Rows from block 5, named by matrix and row number. Each number is 200 + 30 x the weight over its row's rms, rounded and kept within 0 to 999. All counts start at 0. After the name is the row's rms in percent of the matrix's.
# c30: last pointwise conv (model.blocks.5.c3.0.weight, 320x320x1), inputs 160-319
c30.42,093,164,267,211,204,200,217,251,185,191,201,166,187,192,116,219,205,212,237,193,310,197,201,220,166,193,186,189,218,243,196,168,221,216,199,190,220,148,229,142,153,171,252,160,207,224,252,222,243,187,208,178,228,166,225,205,244,188,203,182,169,179,177,187,190,180,180,222,197,179,222,187,187,161,184,169,179,216,217,262,178,113,188,198,205,262,198,182,243,203,201,205,207,222,161,179,208,200,174,223,245,168,218,238,184,165,202,218,208,185,212,185,187,214,196,219,169,179,168,196,256,193,194,184,214,235,238,152,226,238,196,199,210,253,182,181,231,216,213,194,182,140,202,192,170,255,199,188,186,154,232,216,244,216,149,227,242,219,190,205,180
c30.44,102,220,185,198,204,177,229,174,213,222,197,184,164,229,222,237,152,157,160,200,211,128,224,208,187,202,173,188,217,215,175,227,156,204,248,244,172,232,233,197,226,178,266,213,192,232,236,173,219,222,211,186,233,208,189,191,247,167,175,209,224,237,185,199,237,201,229,192,194,213,169,229,202,185,185,228,204,180,173,223,242,181,209,212,199,188,180,214,189,208,286,197,161,195,181,222,213,240,222,155,205,203,243,239,207,227,188,223,122,206,196,210,141,225,303,231,139,184,187,184,227,191,223,239,220,227,186,155,213,187,220,211,193,245,178,208,129,170,190,250,188,231,218,193,264,222,200,186,191,180,159,232,216,171,214,187,177,186,222,228,277
c30.45,098,171,174,188,165,229,192,178,198,211,198,193,161,181,203,166,239,163,220,203,219,218,182,211,242,240,145,261,213,139,157,148,186,187,220,224,237,168,244,189,227,190,240,203,203,185,208,211,161,199,229,225,161,171,187,232,200,175,168,184,212,158,186,196,201,172,194,189,166,232,184,180,213,237,209,203,203,200,179,156,221,163,155,181,248,192,139,139,168,194,155,185,203,167,244,269,221,222,163,164,180,187,214,209,248,181,195,213,136,190,199,225,180,187,185,192,166,177,218,176,176,188,183,247,188,201,167,207,194,212,215,217,141,160,188,164,232,216,147,222,229,153,188,147,197,214,194,181,173,192,210,199,170,223,223,191,212,172,225,181,179
c30.46,088,231,195,141,200,213,160,199,200,224,208,185,132,204,139,185,180,192,214,141,190,243,204,218,165,207,191,206,185,147,201,217,198,139,189,224,210,197,183,203,213,220,220,187,175,167,196,309,277,238,234,153,182,197,166,204,267,134,173,215,185,207,164,222,215,213,218,196,208,207,181,193,157,207,159,213,204,184,242,206,183,240,210,243,244,215,186,164,233,200,189,193,213,195,213,191,226,207,217,234,180,257,138,206,213,216,192,166,204,181,238,236,178,200,200,194,165,148,210,132,147,258,196,179,217,192,150,154,215,212,222,166,177,201,215,164,200,149,181,153,215,211,232,244,166,206,212,218,190,219,242,147,185,213,201,191,208,184,219,224,208
c30.47,101,227,219,214,166,199,223,187,180,191,227,233,164,198,160,179,225,191,187,247,163,170,217,159,153,167,194,157,158,187,146,190,192,179,241,222,180,243,208,209,212,167,169,179,211,208,220,184,212,188,228,230,204,165,170,221,226,177,209,215,192,229,207,167,162,198,186,238,200,163,191,124,195,189,258,159,176,234,177,182,182,168,215,196,233,191,241,201,212,232,196,174,190,259,181,181,196,222,174,232,208,194,206,191,190,277,193,181,209,168,214,229,209,218,200,159,166,231,192,260,155,196,206,137,213,242,233,205,252,181,213,191,169,221,294,178,188,218,184,192,149,178,167,241,277,218,259,196,260,232,244,230,213,192,257,274,180,156,188,207,162
c30.48,108,189,183,213,187,212,181,261,182,243,194,163,162,167,256,235,177,209,244,161,184,208,211,232,158,259,216,220,212,201,203,170,178,187,177,189,145,167,179,223,234,205,230,213,221,183,223,143,205,196,209,197,205,184,216,255,182,184,194,172,163,191,174,198,219,159,216,185,180,184,195,235,203,224,167,172,162,213,203,164,245,166,168,154,128,225,160,192,201,159,219,194,172,182,267,233,201,249,154,248,231,235,206,193,201,186,190,242,242,165,192,174,205,210,160,189,233,197,156,154,181,212,228,152,236,230,173,248,191,191,200,299,246,212,207,230,228,204,209,243,221,207,171,153,182,223,197,189,208,186,184,199,183,194,182,173,246,173,150,146,175
c30.50,098,258,241,175,175,224,192,245,242,229,171,184,199,219,179,186,206,204,179,156,189,229,177,215,182,236,173,234,182,165,183,258,199,171,156,225,229,207,226,168,164,155,188,204,178,218,197,188,177,217,211,218,178,199,217,189,209,163,222,209,186,216,192,209,196,207,196,246,215,175,149,256,205,234,173,231,239,214,181,226,205,179,143,211,263,161,208,193,178,191,169,220,159,251,182,208,263,224,210,202,230,199,177,272,202,232,147,208,178,181,243,200,216,205,175,156,183,169,200,239,242,193,165,187,215,135,208,172,228,198,278,142,228,216,153,201,187,230,176,176,166,200,228,223,179,187,232,201,215,225,187,246,222,175,209,326,223,207,175,187,172
c30.51,096,138,203,191,241,164,201,188,197,233,177,189,211,193,187,218,200,206,221,175,197,186,202,252,173,184,175,207,151,226,223,164,236,174,222,176,209,182,209,181,156,155,167,231,199,200,209,222,173,210,211,238,199,239,187,253,151,210,210,210,169,170,177,209,205,197,194,149,208,179,228,229,200,226,239,198,193,202,205,161,173,212,187,162,188,205,206,190,195,191,243,188,158,145,205,207,154,207,251,153,247,161,168,216,228,208,235,227,149,169,204,195,299,126,171,190,177,234,185,239,204,184,210,236,120,208,156,192,248,199,167,189,230,223,256,153,163,221,179,193,159,234,165,232,198,227,224,201,198,208,194,167,245,233,170,283,186,194,181,257,161
c30.52,089,160,193,236,196,164,200,270,184,226,193,220,177,218,188,204,223,165,257,215,189,187,179,196,191,199,182,209,236,233,152,211,185,208,156,189,230,258,234,217,244,176,166,247,233,176,158,198,222,170,228,199,190,221,186,149,213,235,168,210,227,156,160,228,187,217,219,217,198,203,239,221,140,210,177,253,173,159,182,184,217,181,194,127,235,161,181,185,153,212,170,202,167,212,210,198,189,256,203,211,164,202,146,268,197,180,222,229,160,233,205,203,208,203,214,208,167,274,195,227,251,175,277,228,230,202,203,226,184,145,217,258,275,208,204,187,173,161,254,142,219,215,212,266,182,204,180,208,174,245,194,255,163,196,219,181,189,216,189,191,170
c30.53,093,219,201,199,182,198,251,201,165,202,198,211,238,226,197,247,219,193,214,253,240,161,171,211,204,212,163,204,192,206,170,215,223,219,184,175,197,200,181,238,231,198,249,210,164,218,161,192,157,275,185,237,174,216,235,154,156,185,214,227,191,193,176,179,195,217,179,191,241,204,251,261,170,155,239,157,163,230,173,231,172,194,173,156,246,197,206,268,188,162,174,178,158,191,225,168,176,158,261,188,165,202,175,171,169,219,113,216,207,262,181,128,163,178,149,183,213,173,171,157,184,209,156,246,173,189,196,238,177,133,175,203,214,210,180,185,217,209,206,228,192,228,228,167,206,217,180,192,233,230,192,197,196,153,225,200,231,175,211,163,211
c30.54,103,216,159,187,194,225,192,194,177,188,199,180,222,186,180,206,205,201,180,189,198,231,225,203,202,189,191,196,210,229,203,181,129,215,173,216,179,191,217,193,236,210,193,192,208,186,240,225,205,254,185,165,183,202,159,192,209,199,168,209,222,218,192,191,150,226,217,227,183,188,188,254,174,219,160,178,176,165,212,259,183,169,262,201,177,192,195,221,177,170,233,185,145,189,193,231,206,236,152,160,167,207,147,163,212,180,164,226,256,202,167,240,163,186,253,248,186,196,170,178,227,207,187,188,161,242,187,145,211,210,216,152,186,191,187,230,222,201,231,191,197,217,176,206,207,234,167,201,186,190,191,191,183,182,166,157,232,204,282,231,184
c30.56,102,169,224,236,200,197,204,223,138,229,233,205,204,173,222,215,148,189,212,256,213,186,166,178,256,173,182,210,199,184,245,229,237,236,168,243,201,194,199,219,168,147,158,193,205,178,239,197,195,180,233,219,235,215,205,187,168,192,173,187,183,213,177,210,206,144,158,183,192,203,199,223,168,173,199,185,238,201,219,147,197,151,288,221,188,245,207,189,174,171,205,231,234,211,209,167,205,169,210,242,219,189,210,170,173,178,168,159,199,196,183,199,194,243,215,248,156,170,201,230,181,200,200,180,238,214,259,147,209,176,192,183,187,139,179,166,211,196,229,218,199,159,206,216,247,238,283,102,212,208,155,164,201,249,149,232,223,194,172,236,208
c30.57,098,180,176,167,146,198,195,188,192,191,219,209,196,240,205,212,227,215,199,282,191,216,201,164,207,146,221,210,167,235,204,198,155,243,165,190,198,232,207,186,182,187,124,225,228,182,254,163,239,242,197,204,169,189,181,165,182,208,184,232,210,186,196,217,168,180,143,184,166,185,201,180,206,268,190,171,174,209,185,156,187,189,243,220,197,214,192,187,194,182,205,218,180,180,184,205,209,157,179,147,179,204,316,171,210,160,243,227,172,192,199,200,190,195,196,193,182,188,207,196,224,213,141,203,178,215,152,167,174,192,172,217,239,263,180,185,160,214,289,176,230,260,183,212,234,142,241,120,182,240,191,209,143,212,186,179,161,223,176,224,187
c30.59,098,186,119,198,213,202,165,194,161,181,222,213,149,221,182,174,179,168,246,185,197,235,227,200,192,164,188,179,214,228,200,215,201,181,202,201,174,211,238,190,200,179,238,184,196,180,246,187,218,244,253,193,225,178,199,197,205,217,187,181,183,208,221,206,155,212,192,171,194,200,190,201,196,209,175,159,228,233,209,207,236,281,265,219,216,250,175,229,160,156,211,180,231,213,214,223,159,195,188,173,175,204,177,204,196,155,143,187,241,229,191,196,219,211,203,173,139,142,176,171,221,170,212,256,247,229,178,187,167,163,121,178,186,162,191,191,224,189,163,153,228,234,220,188,187,264,182,206,174,217,207,217,187,240,185,197,194,186,267,284,192
c30.61,092,205,154,184,172,253,164,234,207,187,211,200,174,236,170,171,243,184,191,167,211,191,223,168,233,225,186,156,216,142,207,215,210,191,184,189,182,201,197,230,157,178,202,224,192,154,200,201,209,229,273,194,206,147,204,229,210,178,181,163,232,178,215,185,205,218,155,222,197,209,216,206,208,181,222,222,234,217,189,200,169,173,219,269,153,232,187,190,228,182,205,199,221,219,228,180,199,161,182,164,207,128,184,223,225,200,184,207,184,155,206,157,234,216,261,258,217,237,217,187,226,152,236,180,209,181,236,172,205,195,170,197,191,181,205,180,238,220,159,206,211,168,173,176,206,253,236,154,173,185,182,201,188,254,147,152,221,233,229,214,199
c30.64,103,145,202,222,168,228,177,216,231,228,156,201,193,161,234,200,251,238,183,184,165,203,203,196,168,201,188,261,207,180,185,178,231,187,240,195,231,219,215,202,204,203,126,207,226,207,204,174,222,216,203,209,172,201,222,166,195,139,199,186,196,230,227,165,212,197,220,209,193,218,171,188,162,162,195,243,221,156,200,172,167,227,142,202,176,162,321,231,181,234,236,144,197,218,178,164,161,243,192,216,273,208,228,180,184,256,186,223,148,203,190,217,187,186,181,198,227,150,198,199,173,211,199,192,216,198,166,151,305,258,155,237,197,241,238,186,274,230,181,170,180,126,221,277,168,180,227,240,200,219,257,236,215,145,249,212,236,245,197,240,215
c30.69,097,219,178,210,203,236,200,149,209,194,215,189,269,176,238,229,200,193,228,247,199,213,194,212,188,223,176,194,190,181,184,147,178,207,158,215,194,225,177,180,116,177,242,214,183,221,205,243,167,221,156,235,210,188,206,178,229,245,219,206,215,177,189,162,162,179,211,200,195,193,221,204,195,193,201,196,203,201,172,179,196,219,166,162,260,169,220,260,179,135,196,139,154,203,225,150,170,189,252,230,196,192,180,178,165,199,188,263,210,221,195,199,237,204,232,162,170,246,202,247,189,186,166,217,226,262,154,206,175,121,162,149,165,198,158,128,224,251,183,163,188,269,228,276,212,213,181,249,230,181,168,231,215,165,187,191,228,200,168,148,204
c30.71,090,204,149,177,201,203,195,193,204,190,209,227,266,181,233,184,223,197,176,235,218,216,219,198,220,166,202,220,204,253,229,214,223,152,183,211,221,197,144,204,169,168,190,178,192,225,171,194,196,206,228,237,212,200,148,182,181,173,151,212,236,247,186,252,186,157,217,245,189,227,206,218,218,224,214,198,214,175,182,211,224,169,213,239,218,199,181,208,214,217,216,237,167,199,204,179,187,261,193,177,210,167,248,178,167,275,181,243,217,210,185,245,162,180,179,190,163,200,166,181,190,190,194,228,182,221,194,223,271,213,202,263,219,222,226,240,236,196,167,221,218,210,255,221,138,177,200,222,167,192,231,207,152,227,202,179,183,222,154,184,195
c30.72,101,200,182,153,210,182,183,225,228,228,170,214,215,173,243,238,197,181,181,210,199,225,211,203,204,165,215,179,168,174,202,228,184,199,242,213,237,181,172,199,165,218,182,217,268,191,235,234,233,255,234,239,209,172,170,180,208,172,197,233,200,172,207,191,202,191,210,246,252,193,211,211,202,193,204,255,202,194,184,201,183,212,160,178,125,184,156,231,259,259,220,137,113,231,285,203,182,156,262,178,206,206,138,168,186,201,236,173,159,272,250,209,177,215,184,169,189,162,204,147,217,183,227,189,214,190,221,195,182,249,173,239,209,192,232,211,146,207,164,230,204,194,183,232,124,211,174,166,199,173,138,221,193,169,182,209,190,237,149,212,141
c30.73,105,153,281,231,175,190,199,199,196,202,178,203,230,211,189,186,217,178,188,227,184,187,229,168,186,198,140,190,226,167,186,232,195,188,234,220,202,164,214,221,218,188,195,238,186,195,224,193,240,166,181,181,195,207,214,192,202,228,158,192,238,232,213,207,173,150,222,180,167,187,214,219,183,163,184,256,188,176,241,208,151,201,179,207,193,219,174,225,172,220,158,155,153,235,200,203,163,214,206,188,222,222,218,187,186,148,210,145,206,177,181,205,219,182,254,155,221,221,157,259,221,160,158,186,174,181,169,171,236,199,220,171,233,228,201,164,197,181,214,142,172,194,204,187,158,186,186,135,176,180,169,160,188,188,238,171,231,215,205,250,228
c30.74,106,202,192,174,192,204,187,196,199,201,146,212,234,202,228,254,256,217,214,189,214,214,265,185,226,234,168,199,163,209,179,178,220,202,255,194,192,239,185,199,187,218,179,176,189,163,179,210,195,196,231,228,140,209,227,204,185,194,209,241,210,221,235,194,222,207,222,196,192,180,242,185,193,191,251,209,161,196,211,192,212,166,218,257,266,228,234,175,256,215,193,239,173,234,232,282,154,207,181,208,220,112,174,171,231,189,157,231,223,150,143,252,215,195,232,201,219,172,179,159,180,204,173,219,202,206,258,179,208,185,221,155,270,263,200,221,184,202,204,183,215,191,153,252,194,234,199,217,196,135,128,169,178,229,228,154,155,183,263,221,215
c30.75,101,144,170,203,221,247,165,186,170,216,213,152,207,225,196,211,170,153,206,243,243,195,185,211,226,166,204,176,202,221,130,171,237,204,225,167,231,172,228,156,191,152,228,219,202,181,171,178,192,235,171,160,224,232,229,200,241,171,199,181,181,192,233,160,154,169,251,183,219,223,191,237,172,145,154,242,189,209,164,212,212,159,189,188,219,207,219,209,170,183,175,172,139,204,220,237,193,220,231,205,205,193,155,192,149,206,208,155,151,174,151,179,144,253,164,200,172,194,170,264,223,198,182,242,228,190,170,237,189,194,198,230,210,179,206,167,210,214,183,141,174,161,176,220,228,214,135,203,189,212,234,214,160,222,160,182,206,237,218,175,163
c30.76,090,185,139,214,186,244,193,164,187,205,218,239,194,198,230,205,194,211,191,235,257,220,237,179,206,188,195,200,208,223,205,172,203,216,188,236,179,208,153,187,221,150,201,208,183,174,210,213,217,225,227,190,186,181,209,236,182,179,192,201,252,217,165,166,187,215,196,208,213,196,236,217,190,202,207,210,206,189,212,165,169,185,173,256,230,177,199,160,140,204,188,205,187,191,218,233,180,166,253,197,129,201,237,163,200,197,229,149,144,258,214,147,163,228,234,180,145,242,187,193,200,175,219,210,136,212,181,211,155,162,177,168,263,251,184,197,181,241,212,212,175,214,196,188,210,270,249,178,212,165,203,199,205,267,167,170,187,171,188,200,174
c30.77,110,176,200,178,197,165,264,194,192,217,200,194,185,170,188,198,188,215,163,190,202,202,177,167,162,182,218,223,196,194,233,237,147,176,202,169,182,188,225,192,186,201,156,212,180,206,169,190,249,178,178,205,193,195,227,206,151,224,183,193,204,169,207,184,201,208,179,175,224,156,200,212,214,168,201,173,197,196,223,176,195,225,208,176,215,166,143,230,179,218,207,208,192,218,181,176,128,181,181,198,151,202,198,203,213,336,177,219,158,162,215,202,131,186,161,169,184,183,198,214,176,198,205,198,218,213,189,201,271,161,204,223,160,178,361,194,197,173,261,201,153,192,174,165,185,186,213,156,207,204,177,222,192,195,263,194,209,190,185,201,208
c30.79,093,211,189,168,185,188,176,204,182,159,165,164,227,212,166,211,188,238,221,171,242,256,170,204,194,190,191,190,198,200,254,199,236,228,153,252,186,181,244,178,208,172,181,157,185,229,251,188,210,203,193,170,170,168,145,143,179,229,209,171,196,189,219,247,221,205,191,200,252,237,158,172,205,247,190,203,236,195,199,181,256,199,183,215,218,174,179,232,208,232,219,243,222,186,170,175,219,194,219,158,235,186,238,211,205,204,200,228,197,198,228,182,166,186,201,187,152,135,187,228,239,197,191,196,202,250,176,200,256,167,224,260,252,236,198,200,184,177,235,214,190,167,231,191,218,205,179,166,174,185,157,192,236,183,112,175,209,199,200,237,211
c30.80,096,190,189,202,254,191,180,191,194,187,198,189,238,191,229,224,186,185,224,186,209,180,231,243,181,209,215,181,214,228,243,188,187,220,169,156,239,223,130,213,235,200,154,209,211,179,220,167,214,211,182,178,188,169,196,204,249,238,210,162,186,228,196,239,197,215,147,182,163,289,243,188,165,203,199,189,208,241,181,243,201,207,208,195,186,118,200,209,154,204,213,237,157,165,170,148,144,132,168,164,198,200,220,136,206,244,216,182,179,267,242,206,191,268,203,196,193,224,151,194,167,204,211,220,196,200,185,171,182,167,266,222,213,226,206,233,193,203,139,239,255,192,216,215,186,204,173,188,212,196,169,185,204,225,228,193,202,193,159,230,195
c30.81,101,206,154,210,213,215,159,208,199,201,180,168,216,177,219,237,184,242,161,196,249,198,242,203,169,186,198,192,193,213,202,166,151,216,252,198,170,228,199,205,261,205,233,154,203,184,209,183,184,215,161,187,184,181,207,190,166,174,185,203,238,243,222,212,207,202,168,189,211,191,243,215,153,242,217,199,196,181,195,197,232,166,157,194,214,229,266,209,144,176,273,213,218,219,171,216,204,178,251,201,191,280,187,217,179,173,160,203,242,172,245,188,221,210,226,163,184,241,205,162,194,171,231,226,165,181,218,216,211,138,247,236,192,192,190,228,179,202,154,247,239,228,210,250,222,222,200,188,189,159,236,197,180,175,159,228,191,163,213,196,211
c30.84,098,199,202,172,213,205,240,213,204,279,204,202,186,209,210,167,126,231,181,158,203,201,210,158,221,129,208,202,178,225,227,194,235,165,204,197,237,200,203,185,213,204,178,136,200,193,211,210,190,214,176,252,217,181,205,238,158,208,257,199,228,193,188,169,190,248,201,191,227,205,187,221,205,211,218,240,179,208,211,176,210,197,196,195,153,214,197,260,124,208,205,191,169,224,203,191,223,224,303,233,202,253,168,163,125,264,151,173,216,239,177,231,182,198,218,156,188,188,182,204,229,207,175,245,207,232,221,166,207,228,151,170,199,183,152,196,192,191,209,184,196,214,190,222,223,214,183,170,243,238,166,205,180,216,180,257,225,214,184,207,171
c30.85,105,208,208,212,216,254,193,208,184,222,235,218,208,235,241,268,258,224,190,172,191,218,193,263,205,193,201,174,207,189,215,234,223,202,188,168,218,172,208,222,242,171,227,205,127,190,156,202,122,149,194,197,165,238,183,203,238,215,145,227,179,210,232,212,213,164,217,160,244,217,177,212,196,189,173,170,175,205,239,226,196,178,217,208,196,175,220,208,196,191,171,200,218,190,223,172,177,180,229,139,225,214,176,134,228,168,164,105,233,196,210,161,161,180,177,192,200,179,203,168,200,272,166,193,211,163,190,189,165,301,224,204,184,201,149,175,278,243,176,224,204,211,173,186,223,189,207,234,240,201,212,184,236,237,196,216,141,217,242,191,288
c30.86,098,217,155,246,177,214,186,206,183,234,182,194,207,205,233,173,186,228,208,154,261,175,214,195,235,188,189,248,188,214,182,187,226,193,194,163,175,238,197,228,193,201,199,218,185,192,171,190,173,179,188,184,164,260,263,210,182,223,176,193,146,203,205,202,221,217,214,205,215,187,215,267,250,197,205,189,172,197,175,230,167,169,232,223,229,192,260,224,218,174,167,217,219,185,186,195,203,189,201,199,215,241,205,223,186,151,232,238,178,186,234,270,236,189,199,171,165,211,144,180,226,168,174,214,133,244,194,218,198,262,197,239,169,172,185,190,229,188,189,214,256,200,163,204,169,159,222,200,123,208,246,227,195,175,299,201,198,215,306,181,189
c30.87,101,214,239,190,186,152,169,181,182,224,199,195,180,227,212,191,200,208,234,217,208,191,248,211,213,145,216,201,159,151,156,250,168,264,246,232,195,188,224,236,207,272,213,232,176,221,217,167,193,182,239,199,159,162,217,206,205,182,241,156,185,206,166,173,196,201,180,217,238,180,191,237,219,220,208,183,212,167,160,210,207,201,229,118,200,193,180,227,191,174,187,186,187,209,169,241,200,191,209,237,188,215,197,125,165,161,181,163,192,140,187,186,189,203,212,219,225,169,221,237,232,167,272,179,217,172,96,194,202,171,201,227,158,228,139,217,222,156,215,175,165,152,244,183,205,183,131,167,196,234,198,207,235,146,154,189,182,207,190,182,184
c30.88,097,213,152,186,198,154,191,198,213,225,220,184,160,194,204,165,183,170,193,128,221,164,202,190,238,207,177,168,207,233,240,210,193,259,250,181,203,175,217,237,211,213,157,177,173,164,122,203,178,224,211,309,170,274,193,176,201,175,183,177,193,206,175,183,195,187,208,171,212,220,220,205,207,232,180,149,197,173,205,188,234,186,145,219,186,169,215,207,183,169,272,196,212,168,197,231,187,208,183,181,192,225,227,220,192,200,163,166,191,163,219,308,219,235,221,191,186,179,187,154,189,181,164,161,261,238,176,231,198,164,192,202,221,190,172,207,207,211,196,223,179,183,194,203,271,191,196,300,180,204,151,232,184,201,182,213,186,210,168,219,200
c30.89,087,216,233,245,195,240,196,228,200,251,198,169,238,210,240,236,175,179,197,220,194,244,248,234,212,169,215,203,205,182,190,173,184,173,213,208,155,220,204,216,181,135,178,170,198,193,185,218,174,168,185,170,193,222,149,184,215,183,209,205,203,234,209,201,198,176,175,214,212,201,188,250,210,186,172,151,185,181,185,216,215,193,144,164,228,180,219,154,252,176,259,201,187,193,228,254,185,181,222,212,231,178,194,184,225,181,310,272,170,140,133,217,211,199,197,182,171,193,201,230,226,182,178,224,188,199,154,227,221,218,202,206,225,198,167,168,209,248,128,146,189,252,162,220,187,225,271,208,187,168,184,218,175,230,182,136,205,217,170,243,209
c30.90,096,218,223,215,183,213,237,241,173,189,218,233,175,187,207,213,190,183,193,217,255,182,182,196,199,191,166,207,221,231,283,213,162,197,191,162,211,147,209,253,242,231,224,248,244,198,175,160,226,166,244,174,201,191,228,217,241,182,244,231,170,180,162,209,249,205,153,219,171,230,188,224,237,237,211,169,201,210,210,156,194,246,190,191,148,175,178,196,280,229,236,187,180,185,205,178,239,172,242,165,251,268,224,215,177,152,184,141,189,204,219,211,157,184,149,161,156,264,180,149,276,258,194,155,163,175,200,192,195,194,228,149,251,209,179,220,201,237,235,187,224,204,222,167,186,214,191,218,197,253,217,222,224,198,230,202,167,188,190,170,229
c30.94,093,227,191,196,174,196,197,183,180,218,250,175,206,191,179,177,177,182,248,192,241,243,234,196,194,191,136,195,163,207,205,183,217,150,206,208,193,187,201,216,242,239,180,210,169,174,194,194,173,208,188,171,210,179,253,227,257,209,191,201,170,174,261,231,184,233,215,217,186,232,192,163,178,217,243,248,211,196,160,197,189,207,193,254,229,214,166,230,211,201,198,225,152,203,202,227,261,211,222,161,215,173,148,166,159,197,214,266,173,185,196,218,181,253,204,205,184,243,235,150,184,198,227,211,176,180,210,213,152,223,191,202,217,198,161,153,188,154,143,207,237,285,216,171,175,192,218,155,148,230,198,223,195,176,178,148,234,174,145,179,196
c30.99,096,191,218,171,152,189,195,198,199,189,242,180,181,180,160,212,220,201,223,207,211,208,216,207,240,225,173,224,159,222,242,173,237,204,198,207,239,219,197,156,211,285,209,187,165,192,269,196,183,230,197,211,218,206,236,162,222,190,180,182,210,217,210,241,223,134,196,163,217,184,202,206,143,218,204,214,238,192,279,184,187,191,195,174,199,164,170,208,252,189,183,202,175,153,167,199,257,164,190,232,220,222,168,217,192,159,231,194,158,213,236,203,209,186,199,167,175,205,186,166,220,232,206,190,198,198,204,203,220,226,173,134,215,231,165,189,113,243,124,180,181,163,213,186,143,250,217,161,240,246,126,206,197,193,201,131,195,209,235,153,244
c30.101,101,176,214,202,191,180,221,174,224,250,153,163,172,190,179,181,205,237,207,176,193,178,196,171,242,175,206,245,148,149,196,227,176,223,295,159,189,234,210,186,207,163,199,197,189,219,202,182,243,171,208,161,186,212,258,250,217,143,227,164,168,190,203,218,204,255,223,191,187,198,223,179,167,160,229,216,221,224,199,169,237,180,203,218,168,214,231,184,192,191,250,246,218,235,199,188,222,193,237,186,200,187,179,230,145,234,193,256,182,142,200,249,176,177,172,177,202,294,198,152,148,180,210,233,209,216,204,151,291,163,241,210,156,196,281,200,178,206,218,230,224,237,188,213,200,223,158,279,184,242,193,125,222,241,211,227,212,173,188,243,183
c30.103,113,222,228,149,182,194,209,215,139,215,151,213,213,187,170,246,257,214,166,245,199,205,210,222,198,241,196,209,232,179,182,208,168,186,215,170,195,235,191,185,164,150,200,159,219,171,208,193,186,169,173,157,207,172,186,195,178,265,219,212,192,220,199,187,172,243,182,173,211,200,213,199,224,212,177,209,180,150,297,217,238,288,194,163,187,198,184,255,185,224,289,194,238,195,144,224,136,209,267,181,214,195,159,214,206,220,191,207,230,177,193,167,208,173,143,184,230,184,193,226,210,181,254,122,179,211,224,162,223,190,173,208,194,150,190,184,212,260,190,198,212,204,192,190,198,231,162,276,213,170,180,133,205,191,211,165,205,213,156,235,166
c30.104,087,179,145,255,246,220,190,224,198,209,218,192,176,170,182,217,190,216,214,197,181,163,200,188,250,186,253,203,194,189,164,224,188,200,218,195,182,203,170,221,242,189,167,259,224,215,170,195,210,233,251,196,157,217,214,245,186,194,232,221,182,183,212,215,223,159,162,226,266,198,194,194,240,159,191,218,244,200,196,170,164,224,262,154,192,229,237,221,199,270,197,231,232,197,217,217,194,241,231,234,196,215,176,232,179,213,163,201,203,182,232,228,219,210,206,189,184,216,201,190,207,256,229,140,207,229,234,248,224,285,223,219,215,219,188,193,195,194,203,232,200,157,235,227,157,228,200,169,213,220,182,159,217,204,178,171,213,165,199,200,183
c30.106,106,205,161,219,198,150,185,158,208,228,178,222,201,166,207,220,218,245,194,181,217,186,221,214,182,172,200,172,192,222,224,182,200,211,171,172,195,207,250,196,192,230,229,231,155,177,185,192,182,262,239,148,168,177,188,201,197,162,216,165,247,220,219,197,227,201,192,180,189,211,229,198,211,207,189,237,199,208,251,184,191,164,187,188,269,228,211,162,272,196,242,193,270,201,148,239,214,259,226,206,220,255,160,235,221,170,203,159,188,193,257,280,181,176,233,208,203,192,189,151,192,165,256,207,190,208,187,236,168,161,244,215,247,214,162,158,142,221,169,176,231,199,225,198,230,185,186,190,154,157,247,191,181,240,242,245,222,175,262,215,184
c30.107,096,146,184,216,181,165,196,229,211,243,230,137,255,187,199,226,261,246,218,217,206,161,181,211,169,154,173,205,180,216,172,211,275,231,208,218,170,174,186,216,216,190,222,215,196,238,130,172,205,267,232,200,197,216,204,253,197,177,256,200,164,202,240,213,170,211,230,265,219,277,217,195,158,223,227,200,188,224,172,213,201,192,169,186,177,150,214,186,207,152,165,216,210,196,204,243,185,171,178,266,176,226,250,192,190,182,214,218,143,117,201,203,203,217,245,233,166,195,173,142,146,191,211,172,246,200,164,217,208,190,278,240,189,194,201,160,253,224,122,250,267,140,211,189,183,198,215,201,253,157,239,218,181,207,237,213,167,260,227,150,238
c30.108,096,164,200,249,203,213,190,201,187,178,167,216,186,196,206,164,189,224,201,216,206,231,142,210,196,160,202,214,175,207,200,207,254,147,172,215,212,200,231,212,138,206,220,185,201,163,156,160,208,189,183,182,164,204,172,203,211,133,214,216,182,219,254,243,196,188,198,216,171,253,228,179,220,230,186,207,171,230,168,179,201,243,263,238,205,213,199,214,192,174,179,234,175,178,216,237,204,207,188,167,188,239,221,160,171,189,165,243,185,203,187,186,208,217,179,285,194,236,196,172,164,171,217,212,213,238,213,178,211,189,243,205,227,208,190,196,174,165,176,152,200,207,220,238,197,199,138,223,193,148,212,214,213,219,156,199,178,212,200,235,211
c30.111,086,212,181,195,221,179,177,218,205,209,179,183,204,187,211,195,249,211,234,235,251,198,170,161,198,246,190,284,224,215,217,228,163,203,239,203,218,238,261,219,189,194,211,193,172,225,211,187,187,210,194,150,206,199,222,162,185,201,219,143,204,204,188,193,178,157,258,212,216,214,176,173,231,216,198,205,215,197,173,199,220,189,193,252,269,185,177,222,146,188,195,214,186,166,236,234,217,182,159,226,176,208,234,221,186,175,212,238,197,189,199,161,215,208,220,157,192,157,230,208,253,240,210,252,211,181,257,215,164,148,267,172,167,177,225,180,257,202,227,186,253,231,206,143,206,153,175,251,215,215,205,140,221,150,187,162,185,243,242,256,137
c30.114,097,224,214,236,217,164,220,216,194,174,228,227,177,176,175,199,133,165,155,211,199,214,221,205,184,173,146,193,176,176,186,195,238,184,242,240,217,201,206,206,172,218,239,205,185,186,171,229,199,224,225,234,227,230,243,268,215,205,246,168,149,178,205,246,214,194,234,229,169,173,162,227,187,187,208,208,219,184,201,143,210,236,228,211,258,195,132,153,160,195,217,233,177,249,173,210,223,206,198,178,209,189,189,172,196,217,212,181,153,186,177,238,148,227,249,177,231,191,188,227,219,110,167,175,194,253,209,237,213,187,199,203,159,204,198,181,202,231,156,227,202,196,174,174,228,185,191,217,227,183,217,199,196,234,221,202,162,187,185,227,196